{
  "encoder_arch": "swin",
  "model": "image VAE",
  "dataset": "retinal OCT scans (Kermany 2017)",
  "train_examples": 49215,
  "image_size": 48,
  "crop_scale_min": 0.5,
  "horizontal_flip": true,
  "translate": 0.06,
  "bottleneck": "kl",
  "downsampling_factor": 4,
  "encoder_norm": "rmsnorm",
  "encoder_norm_position": "pre",
  "encoder_activation": "gelu",
  "encoder_mlp_ratio": 4,
  "encoder_head_dim": 32,
  "encoder_fused_qkv": false,
  "encoder_bias": "none",
  "encoder_qk_norm": false,
  "encoder_layer_scale_init": 1.0,
  "encoder_parallel_block": false,
  "encoder_inner_norm": false,
  "encoder_moe": "top_k",
  "encoder_num_experts": 16,
  "encoder_moe_every": 2,
  "encoder_expert_mlp_ratio": 2,
  "encoder_experts_per_token": 1,
  "encoder_shared_expert": false,
  "encoder_patch_size": [2, 2],
  "encoder_depths": [6, 6],
  "encoder_widths": [80, 160],
  "loss": "mse",
  "latent_channels": 4,
  "decoder_norm": "groupnorm",
  "decoder_activation": "silu",
  "decoder_weight_standardization": false,
  "decoder_widths": [64, 128, 128],
  "decoder_blocks_per_level": 1,
  "decoder_block": "basic",
  "decoder_attention": false,
  "decoder_upsampling": "pixel_shuffle",
  "kl_weight": 0.01,
  "residual_init": "scaled_by_depth",
  "optimizer": "ademamix",
  "learning_rate": 0.0006,
  "beta1": 0.9,
  "beta2": 0.999,
  "eps": 1e-08,
  "beta3": 0.9995,
  "alpha": 4,
  "max_grad_norm": 5.0,
  "magnitude_pruning": 0.7,
  "max_steps": 12400,
  "batch_size": 64,
  "epochs": 16.1,
  "lr_schedule": "linear",
  "final_lr_fraction": 0.1,
  "warmup_steps": 240,
  "weight_decay": 0.1
}
Rows from block 11 of the encoder, named by matrix and row number. Rows with one number belong to one attention dimension. Each number is 500 + 40 x the weight over its row's rms, rounded and kept within 0 to 999. All counts start at 0. Numbers have three digits each. After the name is the row's rms in percent of the matrix's.
# v: window attention value (encoder.blocks.11.attn.v.weight, 160x160), inputs 0-53
# proj: window attention output (encoder.blocks.11.attn.proj.weight, 160x160, transposed), outputs 0-53
v.41 119:438439376578500500500500365500434500500401500500500500500500500500431500500500500500585438500500500500500500500572500542500559500500577548392500500500500573500500
v.42 099:500500391500550593500500417500500500500423500500500500500500560595500500500500500550587557500500500500500500500427500551622500447500500562500500500425500500500382
v.43 095:500500399575500500500422500500500500581410500500540397551500500605500500500500457500500555445500431500500500500500500452500500500500500500500500500500500500500500
v.44 100:500500500442500558500500500500500500453500500500500500552500500546500500448500500500500500572500500500500500500500500624500500500500446500677500443436553382344596
v.45 125:428500500500564500538500449500500438555384500500500500500500500500500500551500553500500500500554500500537500500461461624500568500580500500500500500500452500441443
v.46 091:500568500500500500500500500500500500440577500500500412440500500500500438500500500500500439500500500566449500500425445500564500500500500500500500500500581309440500
v.47 105:500500644500457500500575623500500500500500500500544500437500500500500554500500500500500500500500573500500500500414451555500446500500500500500375500500500500559596
v.48 086:500500500500456500500500500430500500500612500500500500435500557411500500434500428500500500565500500500500435601500423375500500447500562500500500500500561500500500
v.49 099:500500500500445500500500500500500500500500547500500500500500500500500500500547500441500500425568500500500500458568557427500500425500500500500500431548500500408500
v.50 093:446405500500500500500500401500500449548500500448500500500500500500500500500442431500413549500500500500500450500500500500500500500500500500500500500500500639500500
v.51 105:500500500500500462559500500444559557434500431500500500500585565500589500500500421500413500500500500500445500500444452500500500500373500421500500553500500500500588
v.52 097:565500500500426500500500422500500556500500564565500402500500500500500433500559500420556430500500500500500548500588546500500500500500581500500566500500500500500427
v.53 100:385500500558500500422500548500546500500500500500500500500500500500549500572500500454611500560597500500500462500500500621500500500500500500500500500500500500361462
v.54 114:500440375556549500500392403500500500558420500500500500500432562500500500539500500500556500500500500500500430442500500500500500500500500552365606546454443500500500
v.55 088:500586606500500500560500566500500500500500575500500500500431423439500500434500500579500546429500500500500567500450500500500435500500500421500500500500500500500500
v.56 095:459500500500575500552500500620500549500500500500500415500556500615500500500500568500419500500500375500500500500457500548582500500500388439500500500500500500439407
v.57 110:411445500439500500500500500545500500500500500500500500500500500500500500500500442500500454557500500500541500500500500618500500500500375500500500563439500500500500
v.58 108:500500500500500500446377405622500500500421560500500500568500500500500500500438500500500500500500400500500500500500500594613500500572500576370500453500500597428500
v.59 082:500500422500500500500500500500580500500500576500556388427412500500500500500432593571500500500500411500500500500440500500500500500500610500500500500500421500500500
v.60 101:500500500576500500500500444500500500440500500500500409500500568401500567500448500500500460500500500452500500500575500500500500446500500500354500500566500585500500
v.61 125:500532418548500500500444385500440556500500500500449500500500500592500500461500598404572500500500500556500543500500500500566500500593500559376500500500448608567500
v.62 079:564500584500500500500500559500500500410602500417500621500500500500500500500433398440500500500500500500500500500500500567500500500500500500500500500500500500500500
v.63 122:376539410500500500500442500500543500603500563559500500500500500574389500500446500500500440500500447562540500500565500500500576500500500500500542500446500500428404
v.64 081:500417375533500559500500500500500428500446500500500500500428500572500500500500500500500500566572403579500500445500410500500500500554500500500500500500500500500500
v.65 090:500500438500500500558500500500440500500500500500500423500500500500500500500500442500500500500500500500500500500546577500500577585597418500585560564500500500412500
v.66 085:556559500500500500500500500500500500500619500500500500500500564500586500433500500500390500500500500443500500500405500500500500500439500500500500500500500500500469
v.67 086:500500500422500500500500594500416500500500500500500500500500500408500500500500500500418586443500553500574428500434500500573500500500500588500500500500500500500500
v.68 076:430500586500500403500500500500587500500500500500539500500500500500591500500500500500500500500500421436500500500500448500500434560500500500500500500500500543500500
v.69 107:500551576500500536545588473500500541421608500500424472560572500500500500500500435500500500449428500500500500500500500500500500439500500442548500457581500457625500
v.70 085:609591566500444500500500500500434569500500500500500500500557571500568500500589435500377500580500500414402572500500500500414500500500500500500500500500500500584500
v.71 111:500447590500594500453586628442569556500500500545500500500500500500500500500449500500446553500500500500452500410500500500426577500500380500500500543500500428500500
v.72 096:500500500500500500500589558533500569500500500500500500500589500377500500500500500500500500500432500500500500500500500500434500420500582422439500500500500582500500
v.73 079:500500500500500417500433500500500569444593500500500500500500500500500500436500500561500500500500393500500500453500500433500500500500500500500500500500542500573500
v.74 101:500500500500500500500382500500500551500384500500500552445440500500500500500562575448500500500500546500500500500500500660500500500595500500500578500500500420425500
v.75 084:500550583500500500500500576419500500500500426500500500500500566500500500430500500500500456438413500564408500599500567396500500500500500553500500500500500500500500
v.76 089:407500500382500566500500500500500500500500500500500500500500500635500500500500500500580500500578500553571500420500500500427500500500419500500500425500500500435500
v.77 084:500500500500500500500570428500500500563500500500500500568500500435500500500500500500582425433500546500500500500500559500500500500500500566433500500500443399500500
v.78 079:500500500500416500500500500500500500500500500500500500500500500500423500500575500500500500500500500500500500500500500500500500500500500500500570500500500500500430
v.79 102:500560500500500449500500500500500445500500500455500500556500549500500500500500500500615553500500500500500436500500500500573500500500600500500500548500500500446500
v.80 101:500500500500569551450500384500500500500500447552467500500420429500438500500500609500500500500500583500500440500578500500500500446500500500425606545446419500429421
v.81 087:500500587500500428500500500617415500414564500500500500437500500500557437558426500500399500500500500500500500500549500500500445500500500424500500500500500500500466
v.82 098:500500500547576500500597500500572565408500500555500500500500445500500500500500500500500568500437500500500500500500500500500500500397500438500402449563500500617500
v.83 095:500500500500500500500500500500421500500500500500500500450500500446552500436549500500500500500500500442416500500605500327500500500500500500351500500565500500585500
v.84 079:500500500577500500500500433415500418558500500579408500500500500500430500500500500500558500576500583433611500563500500500500500500500500500500683500500436581500500
v.85 090:415500500424500500424421500500565500443500500500500500500548500500500500500430500500585500500500500500500561414402500500500500500500414500500500444431500500383500
v.86 106:500500500500500500500500414500500500500500500547500500550500500500500448500447580500500546500500500500500500500500500398500457500500500500377602500500432500500500
v.87 081:559500500500500434500500596631500500556500500500500434500500500500555500500500500411583444500500500500588500500500500500500566500614500591567500500560500500500500
v.88 085:500500440409500438500500500400500500500500500500500410423500500500500426567500500500500500500566500500500500500500564500500557500422500500500500423557408436500500
v.89 101:500536577451500429451500500500440500500500419500540554500552556371500500500500410550500562500500442500500545500500500500500444500500613500500425456551500530500500
v.90 090:581453500586500453500587607500448500500500440500500500500500500500586552500500500453500500567500405430500427500558500500500500500437500500500500558500500500500500
v.91 085:500476500500500500500500500500500500500500500558607500500500500500500500500500563562500564500589500500500500500500500500500500500500500572574500442500500423500396
v.92 122:500500500500500500558560500500452500500600428500500500500500500416500500500448500544500500547500552453500460500500500500399500500500500500410500500500500500500595
v.93 086:500500566500500500500500500500583566418500500500500500500500500500579500500500500500500500500500455500500565500396551435500500500410403500571469500500500500447500
v.94 084:500500500500500500500500500417500500500500428500500500425500500500500500572500500500572500500500576430500500557434500500500500500500426409500500585500500500500500
v.95 112:500500500569456500559376500500434500500570500500433500500455562500420500500500500414433500500500500548500548500587500500500438500500500500500500500500500661500500
v.96 130:449500500500500586500451500500500500500367559500523390500453500606500500500450558500585460500538500543500500500500500615500548500500453500500583500500500449500423
v.97 091:500500500500581500428500546500500500438500427500569500500500430500500500500500500500567577500441500500570500500500500619500568500500500500554500500500500500500385
v.98 089:422500500500574500500500500500547500587500421500571500500500500500500447500500574380500500417500500500500500500609500567500578452500530500500500500500500682439500
v.99 089:500500500549500500500500500500500567435500500500561500500500500500500500500584500500403500550500606500500500572500500591500500500500500422500500500500500500500500
v.100 093:500500500500500500568500623500500500407592585500500500550500500414500547500500500500409500500500500500500500500500500500392500500471500500500500500500474500563500
v.101 084:500500581500500484500426500500500567500500500500500500500579500500500500500500500500500500500411500421500427438500390500500419500500500500500434500500500500500500
v.102 098:500575582500500416500620500500577553425567500500460500500575500500500500500500419500500500500429500500500500422500500500500500558500384500629551500440500398434500
v.103 091:500500500500500500428423405500434500560500438434500500500438563566553564436500500500500500557569423500568500500500500500500500446500500453500500500444500608431424
v.104 089:382458500500575500500446449500500500500425500570500500500439500500412500433560500451500420500500500562500500500595437608578500432500500591500500500500500500500500
v.105 099:441500583500500500500500500500500568421542500438428434441500500500500500500500500423408500500500500500432500500589500500500500500500564545555500453443500610500422
v.106 103:500500500601500592500500375500549500500500500500500500500500445500421500500500500500500500500571500500500500500600500461612455549500500591500591440500500563500500
v.107 079:588500500592500500500500500500500500500418594583500500500424500500441563500500557500500426500500500500500578500500500500500500500500500500387500500500500500500500
v.108 129:467532500500500576500500500566500432500405541500500500500500500636500537500542598450615533500500500500500449500500500555500500426500550500539500466433545500500500
v.109 085:500500563500500500554500500547500500500500404430500472500500500500500500557500500427500450500500500500500556500500500500500500500500500436531500500577500500500545
v.110 124:500500580500500500500500500500448455500500500500500395453500500439500500500500452500371500441500500500500500500573438442500500500627584500412440500500500572500464
v.111 107:442500500500574617556516553434500500461500437545587610500500445567559500500453500575500500500500500500595500500500500500465459500500399500500500500500500500500500
v.112 092:500553500500500500575500500500500500500575572553549500500500564500557430500574552500500429500500500500500500428500590500500500500500500500500523500500500381500586
v.113 097:500500500399500434500500606608500447500500500500500500500553500500565500500561500556411579500500500500500500557500500500500500500436500500580453500500500467500583
v.114 115:500500500429500500500500580500500438442398500500500426500500500500500500500500552500500500500410500539535500500480540572442500574500500500500596500401500431500439
v.115 083:450500500500500500437443412500500500500500411500500500500500500445500500500500500500500500443500500427429500500591500500414500500500500585500500500432500500437386
v.116 092:500500500500500477500500500569500500623500572500500500500500500550500500500500500450618500560500500555500500449545594500500500439500500500569500500549530500500500
v.117 096:571500500551500500549500500500500500500447500549433500556500500500434500500500500500500500500570526500442559500500500387500435500500477500439500500500500370500500
v.118 133:622500558552500500500500442500500500448573500500442500500553500500553549459500500500500500500500500500500500500500447377443500500542660500500500548500500500500500
v.119 170:500500410466572558471428500500500525500500478534500500500500500538500500500500583500639500464500500500500500455500548631500569500560500500546500500462500445435383
v.120 091:500423500433500462500500541450500429500563357500500500500500500500542566500500500500500572500500418500500434567439435500500442500404500500500480581500500653577500
v.121 082:553563500571458586500500500500500500500433466500500390500500500500500500500566500500500500425500433500402500500500500500500500500639500573500413500500419539500407
v.122 085:500408593500500500439500500500500566500500396500551500500500422500500500500500500500413500500500442500500426500500500500500428500560500500500500500430500623500500
v.123 137:500500500500500500500500500500500460532500500500500500500462500633538500537500500500500500500500519500500500500403500500434500552500500500500500500500500404393500
v.124 103:500500571561568500500575451500500570396500500500500500500562500500547500550500426500414500448500500500500500562500386500500500500500562500402500500575500500583500
v.125 135:500500500500443459500500500500448554500500500500459500540578500500555500456500450500500500540500379500500458546500500412452461500500500500393500500568500617582500
v.126 099:414500500500500531500622581500559450500500500500427394500500500500500541500500543500500454434500600500500500500500500500500563446500500500500453500500500500500500
v.127 102:428568500500500578500500572500567500500500564500590500500500556500448500561500500500583542500500587500557500500416562500500500500500500500626500553500500395500500
v.128 102:500500500566500558500500500500500500500500559452542500500500500500544457500500500500562551500500448554500500580556439388500500500500625451500500440500500561576500
v.129 111:500500500500589500449586595500604500473500500500552500500427500500500431549500446500613500500577500500500500500500500500500500500500500553650500500500500500445500
v.130 094:500500500500571566447500500500578500500500500551500500500500567500500500500552500500652445500500500500500500443560500500627500500500595500500500500500405500424414
v.131 091:444500500392500500500500500564500500500500500500500500563500500500500560500500500500500500500500500500500451500500500500426500500500500500500500500500440500500572
v.132 093:545500500500500570500601500500500560385557500425500453500500500539500551500500500500569500569500500500500448500384500616398565500454500500500500441500500500436500
v.133 095:500500500500500433500500500535500500430547500500500500500553500500500563500500444439500430500500500500500435571554500500500420500500582500500500559579442500557448
v.134 084:500500412500575500500500500500432500500500429500616500500553500500500500591500500500500566500500447422500500500500600416591500500500587603500500500436500500500435
v.135 130:538500635421500500500500633500500500500500500449500500500500500500500500500500500554500500500500558500500500500424447500500500565422500444500500500500500418500589
v.136 090:500574600500564500500606500500500500500500582500500500500548500500500500443559500500500500438548583566500581559500444500500500500420500500500415500500500500500500
v.137 086:500500500426500427500500500619500500500452500500500500500500500500500500500500427500500500500500500555500500500500500500500500500500500500500500500500500500500500
v.138 087:500500500431500387439427559558438500419500500434443500500558561500500500500569500500500432500500500500500562500500500500500571500500500500500470500500500428500500
v.139 101:500500500500500401449500500500439500500500500500500500500577500500500577500500565500500500500500500500500445500616500500500457440500604500500500500500500701597450
v.140 127:500444415451500521500500500500500434500500500540500500500456500500500500500500500548655451500500500500557500453500500607500500500574500557596587500500500454408435
v.141 092:500559577500500500500500500500500500500500426560556581500500500500500436449500430555500500449500500500500500500380500500500500500500500500500500552500500500500608
v.142 112:446500500500500500547392365500500500616407500545500448451438500546500500500500500500500500500500500561550538500500500500500500500500500581500500438542500592431500
v.143 083:500500500500500500500549500449500500464500500500440500433500500579500559569500439500500579431500500500500436500500500594500500500500500500579567500500584580500500
v.144 087:500500500500444429500601500500500500500500500500500500500500500500500500445443500500500500571434500500500500500421500500500412578500500500580426500588592500500577
v.145 086:500405430500500500432500555609500500500441500500500500500500500500500500570500500441500500500500500442500562500586500575500442416565500500408500500500500500563500
v.146 094:500500500553500611500579439500500500555433500500500500500500500500500500500442500500560500500500500500578500443442500500451554500500500500590542554553500373500500
v.147 083:500395584500500407500419562439500500423500457500500500500500500500563500500440500500500500500500500574579440500500500500500500500500500427618500433441617500418500
proj.41 074:500500500500500500500500500500500500500500500500500500576500554500500446380500500500500500500500500500500431500500500500500423500500500500500500562622500500500429
proj.42 105:500500500500538537500500500500500580500500500445539537408500402500500500622500500500500500544500500500500500500500500500500572500500500500500500420435414500500524
proj.43 061:500435500500500443500500500574417554500500500441500500500584500500500559500500438500404566636500500385500500573500500500500500500500500500500500556500599500500558
proj.44 062:500500500629500500500500422500500413500500500575500500500412500500500500500500565500500500366500500500445500500500500425500405500500500500440500500500404500500431
proj.45 112:500500500500500500433500500500500426500500500500500500612500580500500463368500500500500460435500500541500467500500500500500401500500500500500500592563544500500500
proj.46 072:398500500427500434500500548500424500500500500500500500500581500430500500500500500500440500586500500500593500500500426595500500500500500500500500500500603500500500
proj.47 140:500500500500539500523500500500500596500457500443500500406537401500500500596500464500500546567500500461500532500500500500500590530500500500470500467435500500500545
proj.48 099:378458500426500500500500562500500593500500500430500500427569418435500500560500430500500500568500500458579500500500500607500594554500500500500500500421554500500500
proj.49 092:500500500559500549540500500500500500500442460500500500436500443500500500633500545500500500500500500500449500500544500500500565500500500500500500392446500500535500
proj.50 132:545500500500500500500500500461500438500500500564500500592454588500500454405500532500500450437500500540500467500500500500500432460500500500545468500584500500500460
proj.51 110:569500500581500535500500453500546500532500468500552500500443500548500500545500584538556464500500500546433548500500557419532500500453500500500500407500410500500500
proj.52 075:400500500416551500500500500500455576500543500426500551500594436500500500579500436500500500574500500500596500500500500602500567500500500500500500500410557500500500
proj.53 042:500500500500500500500500500500500500500500500500500500586500500500500500271500500500500500500500500500500500500500500500500398500500500500500500620707500500500500
proj.54 126:500500500500500542558500500500500578500500500500540500400500410500500500628500500500500528539530500500500550500500500457500500500468500500500500416500500500500500
proj.55 064:439500500500565500500500565500439559500500427431500500500500436447500546611500500500500562633500500411500500500559500500500590547500500500500500500415500500565555
proj.56 092:500500500500543500546500500500500581500500500442500500420500405500500500631500500500500500578500500448500500500500500500500596500500500500500500427445428500500500
proj.57 112:452464500388500463474500500500500500446500536500456500500500500424500500445500440500500500500500500500569500500500452574500500500541500500554500590500606500500500
proj.58 143:500500475500538500524500531500500579500473500442540568426537397500500546597500500500500555560523522460500556539500530500500576500456500500500517480442438472500552
proj.59 165:425457500414500455500500539545500500482527500500442466544550500457472500461500440472466500500462469500546449500500445586500500539553500500533500552500602552473500
proj.60 079:500500500500500500542500500500500610500500500420500500411565395500500500607500437500500548569500500500580500500500500562500590500500500500500500444403500500500533
proj.61 053:500500500411500500500500500500500500421500500500500500500500500435500500414500401500500500500500500500578500500500500500419500500500500500500500703500612500500604
proj.62 119:572543500570500500500500453500544428500500500569535475500425500500500459500500592535542449441500500543407500451500548411500445441461500500500500500597437500535500
proj.63 044:500500500500500500388500500500500500500500500500500500616500500500500500344500500500500500423500500500500500500500500500500500500500500500500500707500609500500500
proj.64 072:500442500500500500500500500500500500559576500500437500500500500553500500401500413500500500500500457500500500500453500575500500500500500500434500500421591549380563
proj.65 150:500500460535500537500500464500500549526438477500500500420500411500500538581477528500500500500500500500462555500531500447500548500500500500448500500437419475500500
proj.66 096:457500500500500500548500500500500588500500500437500500381500408500500500643500463500500540561500500500500500500500500500500595500500500500500500438402500500500550
proj.67 136:500500500500537535500500500500500560500500500452500537400500424500500541628500500500500500571500500460500551540524534500500571500464500500468500439410451500500500
proj.68 146:500500500500500536540529500500500573500449500462544500417500395531500500585500500500500500574500500447461528541531500446500582500470500500463500500473422500538519
proj.69 089:412500500385541500500500568500500575500565500437500581500612500426500534500500445500500546562500500461588500500500500500500573500500500500500500500426573500500532
proj.70 054:416500500402500500597500572500500589500500500500500500500594500393500500500500442500500500500500500500614500500500500561500581500500500500500500500500500500500500
proj.71 041:500500500500500500500500500500500500500580500500500500589500500406500500380500500500500500500500500500500500500500500500500500500500500500500500699661634500500602
proj.72 095:569500500570500500568500458500560416500500500500500456500427500553500462500500580500500500500500500500402500457500546439500417500500500500500500410500440500500406
proj.73 109:586500500571451500500500409500544434545500500563500440500437558605500500418500548539500446414500500527410500500500500434500412500500500468457500500500468500500500
proj.74 134:584535500574500533500500456500537500500456447542500479500408500555500500567500547500548471500500500500417542500530552416500500500450529500445500441457404500500500
proj.75 053:500500500500500500500500500500500564500500500500500500360500500500500500655500500500500500561500500500500500500500500500500584500500500500500500365384500500500500
proj.76 133:443500500440500452500500540500462500469557500500464500561558500500500500418500443500460500500500500500602445500500500564500500500539500500541500595567587534500500
proj.77 144:383474500423500467500500555534500500471548532462500500500566500426468500500500438461453529500500500500576438500500429609500500537566500500535500500500593545500500
proj.78 095:568500500581500500500500457500546500500444446500500500500500500559500500569500547500544500500500500500402544500500558500500500500500530500442500500413413500500500
proj.79 034:500500500500500500500500500500500500500500500500500500500500500500500500289500500500500500500500500500500500500500500500500500500500500500500500500597500500500500
proj.80 087:448500500500500500439500500500500500458557500500500500567546500434500500403500500500500500500500500500595500500500456552500500500500500500500500590587609500500554
proj.81 111:500500500500500549500500500500500500533500500500500551402500401500500542583500500500500500500500500500500500500500500500500500500443500500439500500424437500500564
proj.82 106:500500500460500462457500500500500456500500535500500500585500563446500500384529500500500500500500500500570448500500500500470500500500500500540500560622582500500531
proj.83 078:500500500500500500500500500500500452500500500500500500554500595500500500411500454500500500500500500500550500500500500575500415500500500500540500500500645500458500
proj.84 150:428500468440533500500548560500447569454500546500500547463569448422500500500500447461458556576500500475583500500500438548469565533500468500531500500549540500500535
proj.85 070:500500500500500500558500500500500500500438500500500500400500500500500500660500500500500500500500500500500500500500500500500500500500500500500500367334430500500500
proj.86 070:500500500405500450500500567500500500454500500500500500566550562500500500417500500500500500500500500500563500500500456500500500500500500500570500500568590500500500
proj.87 063:500500500500500500592500500500500500500500500500500500376500408500500500635500500500500500559500500446500569500500500500500567500500500500500500367391500500500500
proj.88 145:500477500471500459500500500500500450500568530500500500569538561500500472380500470500500500445500500529553451500478440557500424500546500500537500575579586500500500
proj.89 058:500500500500500500623500500500500500500433500500500500408500500500500500624500500500500500500500500500393500500500500500500500500500500500500500382403500500500433
proj.90 036:500500500500500500500500500500500500500500500500500500500500500500500500500500500500500500500500500500500500500500500500500500500500500500625500314500416500500329
proj.91 177:566526500570456500500500500500546427522468478576471433567428570545500455436500565500500445420500500539425500466500500439500423463500500500469500500579500500500465
proj.92 078:393500500396539500500500500500500500500500544500500567500574500416500500500500450500500553500500500542610500500500449500500500500500500500588500500500553500500500
proj.93 081:413500500500500455500500500500500500500543500500500500500574559470500500390555500500500500500500500547593461500500459569500436500500500500500500565565622500500500
proj.94 129:500500500500461500500500461500500440500540530569476447572465568500500442390500531500500460408500500560533437436500475500500404500527500500500500530589538500500474
proj.95 067:436500500397500500500500500500500600500500500419500500421500385500500500582500442500500500593500500427500500500500500549500615500500500500500500500416500500500555
proj.96 110:437500500442533500500500500500500585500500537500500629500609426429500541500500400500500590539500500500579500500500453549435500542500457500500500551454555500500557
proj.97 143:555500529544457500500500500500500411500500500562500450572440597500500454426500551500500439431500500538436500453500500459500419459500500500500500500583500500500475
proj.98 147:574500500563500531524500461500500500500429457500527500425437467563533500578500549529545500541500500469416555500500568420500500500442500500462500447448427500500500
proj.99 068:500500500415500500500500500500500560500500500439500557426500446500500500500500435500500500589500500444500560500500500500427500500500500500500557500397568500500572
proj.100 078:500500500500500500417500500500500500500500500500447500598500573500500500355500500500500500500500500500568500500500446500500500500500500500500500629619500500500500
proj.101 123:500500500500500531554500500500500597500480500448544550415500405500500500613500500500500500547500500500500551534500500500500570500500500500500500442442426500500532
proj.102 049:604500500500500500500500500421500441500500500569500500596500581500500500401500500500500500411500500500500500417500500500500412500500500500500500578500500500500500
proj.103 055:583500500500500500500500500500500455500500500585500500598500565500500500388500500500500500378500500500500500500500500500500339500500500500500500500599500500500500
proj.104 075:500500500500500500500500500500500422500500500547500500594500599500500500364500500500500500435500500500500440500500500500500500500500500500542500589566556500500500
proj.105 046:500500500370500500500500500500500500500621500500500660500500500500500500441500500500500500500500500500569500500419500500389500500500411500575500500500500500500500
proj.106 039:500500391500500500500500500500500500500500500500500500500500500500500500500500500500500500500500500418500500500500500383500500500500500500500500500500500500500500
proj.107 109:403500500415500500500500575500458500500571500444500551500592500413500500500500430500500545564500500500605500500470455596500538500533500500536500500500583528500536
proj.108 014:500500500500500500665500500500500500500500500500500500500500500500500500500500500500500500500500500500500500500500500500500500500500500500500500192500500500500500
proj.109 128:564500500589500556542500445500500500500444500500500465439437500569500500576500556500540457500500500500412500500500561427542500475459500500464500414466414500500500
proj.110 085:433437500404500500500500500500414500500500500426500551500584500448500500500500415500500580579500500500592500500500500565430500500500463500500500500432500500500549
proj.111 078:500500500500500500500500500500500500500397500500500500500500429559500500570500579500500500500500500500379500500500555413500500500500500500500500500500399500554500
proj.112 064:393500500500500446500500500590426534500500500433500500500557443500500500555500500423425500568500436427500500562500500500500582500500500564500500500500500500500500
proj.113 116:500500473426500500500532548500500598500500500430500607416500400448500547576500434500500557542500500500554569545500500500465578542500465500500500500433500500500564
proj.114 068:426500500368549500500500593500500500500618500500500647500583500419500500500500429500500559500500500500565500500500500589450500500500500500561500500374500500500500
proj.115 169:532500545500468500500479500500532417500500500556500482583459595500500459425500537500500464445500500539450463454500500500500427500500500500527500500563500500500439
proj.116 067:500500500585500500500500500500553500500500500500500500451500500582500500500500588500500500500500500500383500500500500500500500500500500500434500415435396500500450
proj.117 079:500500500573500500500500500500500500500500500500500500455500432500500500603500567500500500564500500500500500500552500453573602500500500551442500412500396500500500
proj.118 011:500500500500500500500500500500500500500500500500500500500500500500500500500500500500500500500500500500874500500500500500500500500500500500500500160500500500500500
proj.119 022:500500500500500500500500500500500500500311500500500500500500500500500500363500500500500500500500500500313500500500500500500500500500500500500500739500500500500500
proj.120 158:500534471500530542500534500500500581500463500448548540418500393500500525597500500500500523546500533500500541500500500500500585500464470500500522454500415470500500
proj.121 106:396448500432536457500500528543438526500529500442500533500592500439500538500500438463500568571500500441562500500500500569500538500500500500500534500500591500457547
proj.122 033:500500500500500500500645500500500500500500500500500500500500500500500500500500500500500500500500500500500500500500500500500500500500500500500500500663500500500500
proj.123 065:500579500500500500500500564500500625500610500500586500500500375500500500605500500500500500500500500500500500500500500500545586500500500500500500500500500500500500
proj.124 053:500500500396500500500500583500438500500500500500500500500500500410500500500500500500500500636500500431500500500500500500500566500500500500592500500500589500500500
proj.125 187:500500473528528552547525500500500562500466500464540500404500409500526519591481519500500500543500500461473543526523540463500566500458500500470500443457422473515500
proj.126 045:500500500500500500398500500500500500500500500500500500500500500424500500500500500500500500500500500500645500500500500620500500500500500500500500604579632500500500
proj.127 190:538500533500459477465500459500532415500500500557456417586444582537500459425500561500500440439469500542454453469500500500535440471500531500500465537571500500500469
proj.128 040:500500500500500500500500500500500587500500500500500500380500500500500500707500500500500500500500500500500500500500500500500500500500500500500500397363500500500500
proj.129 045:500500500500500500500500500500500500500500500500500500500602500500500500378500500500500500500500500500500500500500500500500500500500500500500500500500500500500618
proj.130 026:500500500500500500500500500500500500500500500500500500500500500500500500305500500500500500500500500500500500500500500500500500500500500500500500745500500500500500
proj.131 054:500500500413500500388500500500500500500500500500500500601500500500500500400500500500500500500500500500500500500500500500500500500500500500500500659500500500500500
proj.132 065:432500500500500500500500500500500588500500500423500500414590421500500556632500429500500500587500500451560500500500500556500609500500500500500500500384500500500500
proj.133 057:500500500500500500573500500500500586500500500500500500356500416500500500638500500500500500573500500435500500500500500500500500500500500500500500406356500500500500
proj.134 063:417500500348500500500500500500500500500500500500500500500588500500500500500500451500500500500500500500553500500500434584500500500500500500500500610500622500500500
proj.135 015:500500500500500500500500500500500500500500500500500500500500500500500500500500500500500500290500500500500500500500500500500500500500500500500500500500500500500500
proj.136 129:413448500429526500500500527541459583500500500450500500432565419453500527535500437470500535556500500451568500541500461575479500542500475500500500521415556532500524
proj.137 041:500500500500500500412500500500500500500500500500500500613500500500500500343500500500500500500500500500500500500500500500500500500500500500500500621685500500500500
proj.138 123:500500460500500537547500500500500568500500500500545500407500433500500534605500500500500544569500500500500562500500500500500565500458500500500534421450444500500550
proj.139 067:500500500500500500422500500500500500500500500500500500604500500500500500377500500500500500409500500500427500500500500500500406500500500500500500594500500500500417
proj.140 072:605500500582500500500500500500500440500500500567557500500413500500500500500500624500500500500500500500500500449500500386500500440500500500500500500607500500500500
proj.141 080:500500500500500447457500500500500500500500500500442500577547553500500500364500500500500500500500500500553500500500437500500500500500500500539500619581603500500500
proj.142 037:500500500500500500593500500500500619500500500500500500500500500500500500679500500500500500500500500500500500500500500500500500500500500500500500296500500500500500
proj.143 101:582500500585500543500500438500500500537500500500500500451447435500500500500500556500500500500500500500431548500500549389500500500439500500445500500500388500500500
proj.144 107:450500500450500500500500500500500578500500500423500556384551415500500500620500417500500500574500500452564539500500500560500585500500500500500500453406500500500562
proj.145 123:595500500608500500500500500500535434524500500568500500527420569548530500447500536533542500419500500545444549464500541423500404458447500500446500500500421473500500
proj.146 145:433460531441500455500479534533471500500563500500500500536572536448469500427500444500448500500500472500589447500500447594500456526545500522500500500520606546465500
proj.147 207:541520500540537537528500500500500539526449467500548500440467415535500526585500547500543500543500500448440539535534540438500574500464500500446500431500405474522500